Weights of a small class-conditioned image diffusion model: trained on Sentinel-2 satellite tiles (TerraMesh).
Rows from block 9 of a small class-conditioned image diffusion model, named by matrix and row number. Rows with one number belong to one channel. Each number is 500 + 25 x the weight over its row's rms, rounded and kept within 0 to 999. All counts start at 0. Numbers have three digits each. After the name is the row's rms in percent of the matrix's.
After each channel's rows are labels from the 100 images, of 14848 (inputs lightly noised), where the channel reaches its highest value: "colour at peak" is the nearest of a few named colours to the mean colour under the peak. Only what is clearly more common there than usual is listed. The data: Sentinel-2 satellite tiles (TerraMesh).
# convs0: first 3x3 conv (model.decb.0.1.convs.0.weight, 128x128x3x3, standardized in use, each kernel summed), inputs 0-127
# convs1: second 3x3 conv (model.decb.0.1.convs.1.weight, 128x128x3x3, standardized in use, transposed, each kernel summed), outputs 0-127

convs0.68 099:530484517496460495471508493492484491480479507501493499499495445485493479484494528509499504497514485486493483496486507524479489487504534504472548456531507478461530503534485512455494450491489499521483511497525500490494535516554511520471520458477519517528490534484458518547508510517573528505455519454551434507518477530536539508488491513482506502528504496467464550478496536507465491529512
convs1.68 100:496477530443499476499486536497507525522509529501487479525511498536515459518495521520477461522503472512491489513497515523492499522485530461559469581508488510484510546456470526519506543513509528511509493483441468539465535503539529512522512515469510472525480513516467525502476542507528518452468511540550505507503528475528506503472529485514515476495481500505496489504512482501485459522501
colour at peak: cyan

convs0.1 089:511488518504457518527522465528562495523477518485486559507477483493501457499494534519531474469539497511517490487450478478496521501504517539505490518536490449491499505494487438454514489521470519516480513452459479515498486475512528526492450551492497479498484507505466509488520510470477538481471506523498485484485474505472487562542500529494512483525516531497532475555507516489516506512483
convs1.1 109:530510498487518528496515504525527508507509482527480523459520487467512483502451477454498511509528509505486498443522561515439538519531465502482463522456519518463516469522483485470508513520533487414482514501476507539510495480502473520549525528445518503517464503500550505514487489536509456509526498462498510499498502521527505486535510494509498510529474526511493499502520519540500512523494
colour at peak: pink

convs0.36 109:509504524523500539516526533519503515455551518477531480495508515484526509454525517529503545538484496531500483512480502478493501501492527502511512483531478491533502449484523503488511538522477508461490474489505483484465476500475546462487498469482514484478464482476536501546520480461534519476488506489502499482495429487539476548529482477508517460518490533509487468471537504545495494446467
convs1.36 105:448528506487501451525509526485504514467479520442490454498480478493490482492473495511504505496478473518469538475462426547501487536516510499500534492488514484523493551504493560512526493503466489462527477487466463526484496480553501518510482499486526517482489505529485496482473498477523523533508524472541503535507489526469482502495523529514475473522544517468493527524478465474501548485496
colour at peak: pink; white

convs0.44 083:459506529484507513521451477509520498484468483534494513465517480489470518474489478520501545500507487453455479501543488474512509530447468528481462528507507484539488512466516508505523490538481486512508511484513467532497509497501472472519490481510583486515481515519508497508520498507595515540518502480451532493473521504479460497502487514467506508514476499496515511519527462534511486464514
convs1.44 107:532531530532496509554442504468472507516540520519487486527529492527498500478534500476535538480469471481524504489514475526463511516517483493457509482521490544486487468501500526521469472415503514486529542505515502491489504481504457505492484505462517475502500518494529517498452483503513517470464499545488458524521498507489518474486505535496458470544509478484488528507551516534509517513525
colour at peak: grey

convs0.6 083:488525489534517511494486486492525508480527532498515478511501505504478469513494498497480530481444506517501482457510483527501513516533499511430483481514500494501512438485530527492476500518521560487515512473472498516474492526505509563474510454488537474485525556452497481516512505480533526495474509511513469517515502480526446524495487438453494528485467458492508536532535510489523502533500
convs1.6 113:463486481514508520505452498505528509500528486471493493470451526490510548519470483555497523528462519487473503513466517540494499538521497496533492476483540487519495520523483531503499518493506557498509483523508476476548503501521508507527478454514513510470511508497510490471523495465520493521522471514494516516502525503480513506544534495567465475511451508535529499516509450415487495528512
colour at peak: black

convs0.2 091:495514485501501506520489457477521498500464528495482470533491480501456463502490512514532479511489486528462507475548515468479479484551512463469524484490532537521543490516500500488504500476533541520519478504471500472501491561484509549471557523505482483483512573499490509509530499488428493503491484464543459501525464513543498485483493496489513517479509487535498468521512523497457485494509
convs1.2 092:486537511514517518503503499488490468489556499530451485487537506500546508478491483510551520466514508515512560517529502511525507510526526454488475475497535491522492519550496483554475546481503541507509478484537478478474532464482495477508466546466486517529510488481480494500519484463474446526506505520470483508479514483483548479487484502522455496528494492504493499499487543473459468523530
colour at peak: black

convs0.49 079:486482545480501528520521484498532491524465506447479506448516503515537550538533525515505505509538510501458509493500496530510515491456509470487515496496480467486515492453472521510473473496478493515514468467455512453482531498507478477551494453522503493489458526511491514493504505535493474454549544504477553531508511506519500534497477490517499538486482495534471492549464478485532484500489
convs1.49 082:491489495481507532521518481520504494516518478480459531541491526530543529499492455498511491483485557469490505499499506452510470522493541495496483510496500479472522481488511503491492507495510533500506501515525485544526450518527493551516511568498485498469439526473547518513489486507471501467492478513452523518459496550480487466493532472522497505490494493568494490510452507472520455514525
colour at peak: white; pink

convs0.53 096:495495540510498528511517497528486501481500509487455492477517497495518530517460514481548509470515532416480466497497516522508510497465498497538524510520514476527472520469506509533479515479517438525497481495505513513475512449494502480516526472553516499501486495544449533505476490526503480510480484476453504505507511485534482451527498544499449519509478540527500481479494489500504501461564
convs1.53 099:490502514529468545463473503516485466512496524463474540502552513502485491544493514523494510518502490513477547466479495490521508510484463470503525491462501493463479528479481536485465511524497533526513482491521477498522475492510532530445518498531494472488479507535542497490505508525468538455520515488491503552483459472552527497485540509547466486525560483522496504510503490491508525497549
colour at peak: pink

convs0.95 080:484480508512472483474498484464489518495500506453513447496507524501465449535514483542532522489507504500489554473508506486501476487489436481482483498507481510520499509490482486486502520483455532523518523503525480512477489469518526540522505569537492495524492510502522468510508483510544483496543499542440478542519511489515482518542500514554531454519492517492503464535470485505503470475463
convs1.95 075:558514508505481526492521470491507464489485515498541504470515464466462442482483536460502489497526498469495480487509493499519554488480510479538524490507480496489533463493485452466548474521515552495504521461516506511516474496502541525491488490485501530549517500497500502504533521507503511504480498515511500522561494474473478542467525489488472522506501470478533498520515555499515517488577
colour at peak: pink; white

convs0.100 082:512516539513491483451513521507497480493468513507544476504467479549495450498526486494499448497507474506483482530527498496519496501464554485506483446492548493500505506521509482505506502494493504502507500545451500551559490491466490515507523489443486482475510498531480520514495518478448479519521507507515513467526529527540540495502525460481511503501481523481471472537432524463528513510506
convs1.100 099:478495486512522486479515507519472521496499495522533543503451495448498523550538491471467488521521517515515518491500522484490570471494501501538513502482525551509500459505438460514488519504526512524507497541550516483478440506472499495490501446558504527517503509507467533512477493508503475559530482487486543477517515476483485511498503495478526519511515513506475463464466503498520520515479
colour at peak: grey

convs0.87 092:538419488513481534455512454491485482479519542523495517538513441498468525521511516498505502479511542493522521482510556459495505469458472456520484539471509497479530479521519542530474450512524533507502527504474462483500468491470524485523522547465483513506507490504484506513496515475471510504510497499495503487509488466491531500521508520517540457527509486481470521532484468498514509499521
convs1.87 099:525534497510497522446445499545480483460496455568537510505527459490495552490485513509503507493526547494490530483489469494490545497538520499480476487489498518516518501498464523481500517506507524477509477453463429489506495497496476499495508476516574459520500522493526506508523544518514492497498528477512526504472523517492523536489498498473517507500491516464484469531480502528513503458460
colour at peak: grey

convs0.41 103:511504542491521482488514506543480484477530517491490507488474474498493492506500489511495459491478513506484519492490463518492500499489495539477509449537503484570497489472498505492508497475538496499548493527540481522498465519483555497483507511508496500504507493510539455525491470516433515502518493485550512500447501461501466439511489500504507537530526492523495492504511599473460469493502
convs1.41 097:491516522507502497500530495461519445459470473487482492504513505489469477478500537510503503488453494485489452496474496528534515477492523530522506514546536514576445452448455509476510488475499484479519494531513479519496486445470501508503475526521507495508503492494537511475471503506511511518525542477505520505483500495503528507493464517473521486515570502479495517549461497542482461521494
colour at peak: pink

convs0.93 118:493471525498523476493508510508484495493501496514498501456478467498497507522523485532489529486516511481560501479507488561500462452440498520512555468499506476493476486495486493516484484465521521522499498513508461564513499507480519525526513514492542503504500512514498477483523517544508489510482468497519536480507549499496440469447516501429530466455493509550504513489487509514522451517503
convs1.93 112:497479535494528477502498483517519505525492481514472496528486532503493467522522522507513491481469516464499490599549511509481493487516543520510472536500529489500537551497517490489489476495483554488500471498446521531491511462486519499527528506494479559535495485483483539495512501532507510476441501521515533467517500466562488511498504488469556516489500493487486471481506522540513505495503
colour at peak: white

convs0.23 107:489545451484513502512501534497534510524532520506508536559544532530504527495493498509510513461529463463512506546489503498506469482489475459493469462454516463530493466497509491523484505522489471482460516499449488529498499495512522494496505497434510525497515507476500534501493492501454504486493507494464432526507492525468501490564526499528491474498523487496547534532486510505464492480500
convs1.23 107:543488432441495467491551514471471531486494513491492459496463516499497476501476508493504496545518485508502492497473504509488500499505488440503510465472478473528494513475516512524498454470497529487552490504456473505516504497526480555498509486514551451481534499496495513457499477478519499509464471517457492550469507522480479476511489500499500490488474538462472451481506480477536527494493
colour at peak: brown

convs0.96 099:519457516498517503499507521461472490528437491491488522509503500486537489518497498506441477456529503487474501528530525501550539535515493542503498525480476564526485511521521518496511538481499505476479505511510501497501488469465478460507503524426455542493489442505508485481525545514499480467508486477482501527470474506489547513514523496512489536513540510503494478485497495480481545486467
convs1.96 105:511524497509520508488480505529516520526503472500477503563464522522518524483489467486502492510506475564543515501464496490525448507517556489516494517453521449512538486498529499539519483492534520508524494532476460515501520529448451459510499503512492551500497442460481503481517541506527501510502527486468556492474489494494500510479534456472505514508490481502485513530465525506500507476505
colour at peak: brown

convs0.59 089:522523523544478501562520523503478502487562531485496510543506493497494496504452489459496495531541467521491501513485494508500483509449475462499480474471482495523505484514517469487511516494528497455486502500505533555477481519471470497489599480508487553528547438497507505467505467506514491519513486514488452497482509481516512504517502529496493513501490476534487510481484487516478494459513
convs1.59 124:463569502523469536504483504479511528491509483463541449470524479521479514468479474521526475496474509486526476555537486485531536504494494469476491474466485510468489508493485471500498507486489470457534509495535532513517506508494511501538457535524510528488489546490528467531489519492487518554490492524481519505494529486490507513411510484515513499499536489438520498499471502499496521504500
colour at peak: grey

convs0.27 113:535470491506502520527468468476515489523489506490523536508519460490485491501514502458504455490495524482559517458512492521485478488545496500491551489450474514495538483502467446477445499506512514497459550493499485472485502521482522473523528501519533496512483503521496518458535509534468484493497491522485528515515498543483553485505492464463544528530486525499495480516512487506497527431529
convs1.27 080:481486507492511517474493478505523509519530477480503508522468503500488506513522513530519497503524538492485498532528546503451476528562550532496517497470477489497549504532513467479464496521492533473511568518498538483535514515490502499523545538540511496445497463465519502500520502521508446495496532496479545464492499471507519520464484477471501508496457505478504494449528511513482505460468
colour at peak: brown

convs0.51 090:523474534468490468515517452497448503512488504499467479525523500516483527526465484490510449534530529534533505492482513518504495487503471532487518489525518498484521468495484481465531501483510529489487484522519533475529521561499511528479519544512479543538547476516489497487516477508417506504504471511584500482502522500508507509494497468484464481473486499470475496475457473501504484498520
convs1.51 085:494530530524471538483484495517483546485507516495468520546516527483471542515508484490497530513476523477477511503474510460498475491480526521467475516507471451483528544509526498507528494509497522508511467541497541549498476490461509483473488539511460496548513478483494503506518443490457479517520569500508456468517503501497527469473516495504487472466543454496464500503508543493483492507477
colour at peak: white