Rows from block 5 of a small class-conditioned image diffusion model, named by matrix and row number. Rows with one number belong to one channel. Each number is 128 + 24 x the weight over its row's rms, rounded and kept within 0 to 255. All counts start at 0. After the name is the row's rms in percent of the matrix's.
After each channel's rows are labels from the 100 images, of 14848 (inputs lightly noised), where the channel reaches its highest value: "top examples" is what is common among them; "colour at peak" is the nearest of a few named colours to the mean colour under the peak. Only what is clearly more common there than usual is listed. The data: Sentinel-2 satellite tiles (TerraMesh).
# convs0: first 3x3 conv (model.mid.0.convs.0.weight, 192x192x3x3, standardized in use, each kernel summed), inputs 96-191
# convs1: second 3x3 conv (model.mid.0.convs.1.weight, 192x192x3x3, standardized in use, transposed, each kernel summed), outputs 96-191

convs0.135 093 [128 101 140 136 115 101 172 118 111 169 138 172 130 170 139 139 158 106 148 172 147 173 145 152 120 127  95 128 152 130 148 131 155 121  93 191 133 172 124 104 159 147 121  69 163 145 184 123 129 114 118 143 134 109 125 163 124 160 136 106 145 117 164 125 106 127 177 122 145  59 120 108 124 162 104 110  75  89 124 132 100 117 121 155 138 115 134 191 103 122 118 115 118 116 106 138]
convs1.135 114 [106 120 101 115 176 110 132 193 141  97 100  86 123  99  90 115 103 127 131 132 117 179 132  77 118  81 160 159 107  99 130 173 146 117 161 113  88 126 151 153 175  98 160 101 111 129  72 163 176 145  92 159 149 142 135 135 118 146 128 111 155 162 114 116 109 108 111 141 138 134 135 131 122 130 145 128 112 146 185 138 129  64 149 108 114 127 153 135 133 160  86 139 106 187 148 101]
top examples: snow or ice; main land cover: snow or ice
colour at peak: pink

convs0.17 113 [114 125 100 160  56 119 112  96 132 142 171 154 149  94 131  99 103 125 114 131 157 143 142 146 133 166 132 148 131  94  94 149  95 138  87  99 113 136 139 145 137  98 128 136 122  65 107 142 136 158 130 137 135 145 152 144 103 163  99 138  96 127 193 113 114 140 127 109 106 172 213 163  96  81 118 119 142 125 113 138 122 150 133 157 129 170 113 125  90 140 126 121 129 147 131 134]
convs1.17 119 [134 110 112 111 150 101 136 103 132 157 152 125  98 138 144 137 146 127 133 162 125 118  83 115 118 116 142 158 129 144 119 184 108 162  87 152  70  73 106 109 139 141 113 150 137 100 111 105 106 117 129 123  93 109 132 116 109 148  99 178 136 140 122 154 102 121 156 135 134 161 112 178  67 134 140 115 137 132 138  88 122  80 100 100 160 105 161 116 127 148  63 128 134 145 163  85]
top examples: clouds
colour at peak: brown

convs0.26 089 [120  83  99 107 159 135 123 136 132 143 123 141 141 125 109 155 154 140 113 134 136 130 154 106 135 155  83 117 114  96 113 111 110 112 141 130 138 137  95  99  98 104 116 127 129 151 122 126 191 121  97  92  97 104 121 111 106 144  85 109 132  96 129  65 115 154  31 122 118 134 167 161  70 112 140 122 133 104 130 144 119 102 102 169 110 192 125 126 117 146 114 113 132 105 145 120]
convs1.26 119 [127  71 148 118 149 142 116 114 122 127  83 117 151 137  71 140 167 126 166 130 104  94 114 116 141 151  99 104 110 128 129 168  99 113 145 128 156 159 139 164  91 121  90 147 118 107 156 143 128 141 154 137  92 112 104 145 138 131 135 114 152 104 147 170 131  93 121 133 130 154 164  94  82 156 169 120 142 167 134 104 131 130 107 101 134 128 175  98 182 154 126 120 152 172 101 127]
top examples: clouds
colour at peak: white; pink

convs0.171 146 [203 153  86 142 140  97 120 143 145 145 128 125 134 126 128 143  94 119 123 195 215 125 122 111 120 150 138  91 134 130  88 129  95  96 106 132 163 100 135 147 103 144 133 138 121 139 106 162 155 117 120 132 159 124 126 130 138 145 115 167 145 123 197 117 100 180 133 123  96 103 114 130 129 101  94 120 110 143 152 146 118 171 142 120  84 108 157 154 136 134 106 111 154 155  93 144]
convs1.171 117 [144 143 110 121 110 150 144 107 123 102 140 157 137 143 115  79  98 142 173 120 143 151 106 140 105 144 164 142 113 126 131 137 104 116 137  91 154 136 151 116 126 136 132 122  92 135 112 120 148 136 120 128  98  98  93 146 147 119 132 101 122 144 100 103 141 140  92 141 129 153 114 109 127 116 132 129 108 101 145 136 123 143 127 122 126 146 166 133 123 123 142 124  81 166  96 101]
top examples: clouds; main land cover: water
colour at peak: black

convs0.84 100 [158 120 134 164 102 142 121 115 133 109 128 113 150 107 112 104 105 137 135 137 155  99 178 155 130  93 109 159 140 144 115 136  81 125  53 139 120 114 125 156 145 135 120 192 117 102 105 134  87 100 104 141 149  95 140 144 120 167 113 134  97 128 161 124 127 150 177 127 133 150 118 124 113 122 136 165 182 137  95 145 121  46 133 103 130 140 126 131 127  54 124 115 111 156 128 114]
convs1.84 100 [149 150 152 145 112  91 111 121 120 113 105 130 140 105 106 124 126 118 112 119 153 170 146 118 122 126 124 136 129 153 133 136  99  96 152 152  84 187 160  74 101  93 148 149 174 143 139 122  99 126 134 135 106 151 119 124 160 132 103 151 107 118 108 117 143 152 113 132  99 125 126 119 148 134 100 103 136 102  90  78 150  95 146 178 155 133 138 131  78 168 137 146 110 159 119 132]
top examples: clouds; main land cover: water
colour at peak: black

convs0.94 117 [132 126 114 136 111 107 108 115 149 104 140 145 145 150 135 151 127 119 133 111 105  72 173 145 123 123 121 136 166 150 122 113 111 158 101 128 168 104 133 140 147 124 160 106 179 117 128 119 196 163 103 134 142 148 133 159 110 118 139 182  85 153 118 174 173 150 126 136 105 114 166 155 163 190 163 122 111 132 124 107 145 127  98 137 159 160 156 108 108 146 126 132 106 118 181 153]
convs1.94 128 [168  96 106 108 147 133  78 122 100 141 101 114 115 163 151 104 100 106 109 170  90 148 176 137 125 150 101 153 149 177 120 104 157 113 145 155 101  77 138 144 150 144 141 103 129 146 100 116 131 176  95 132 180 102  85 114 127 119 135 112 160 146 121 116 119 137 110 146 111 136 148 158 123 135  99 146 109 145 140 127 165 107 135 135  91 150 142 116  97 101  89 133 114 160 141 120]
top examples: snow or ice; main land cover: snow or ice
colour at peak: pink; white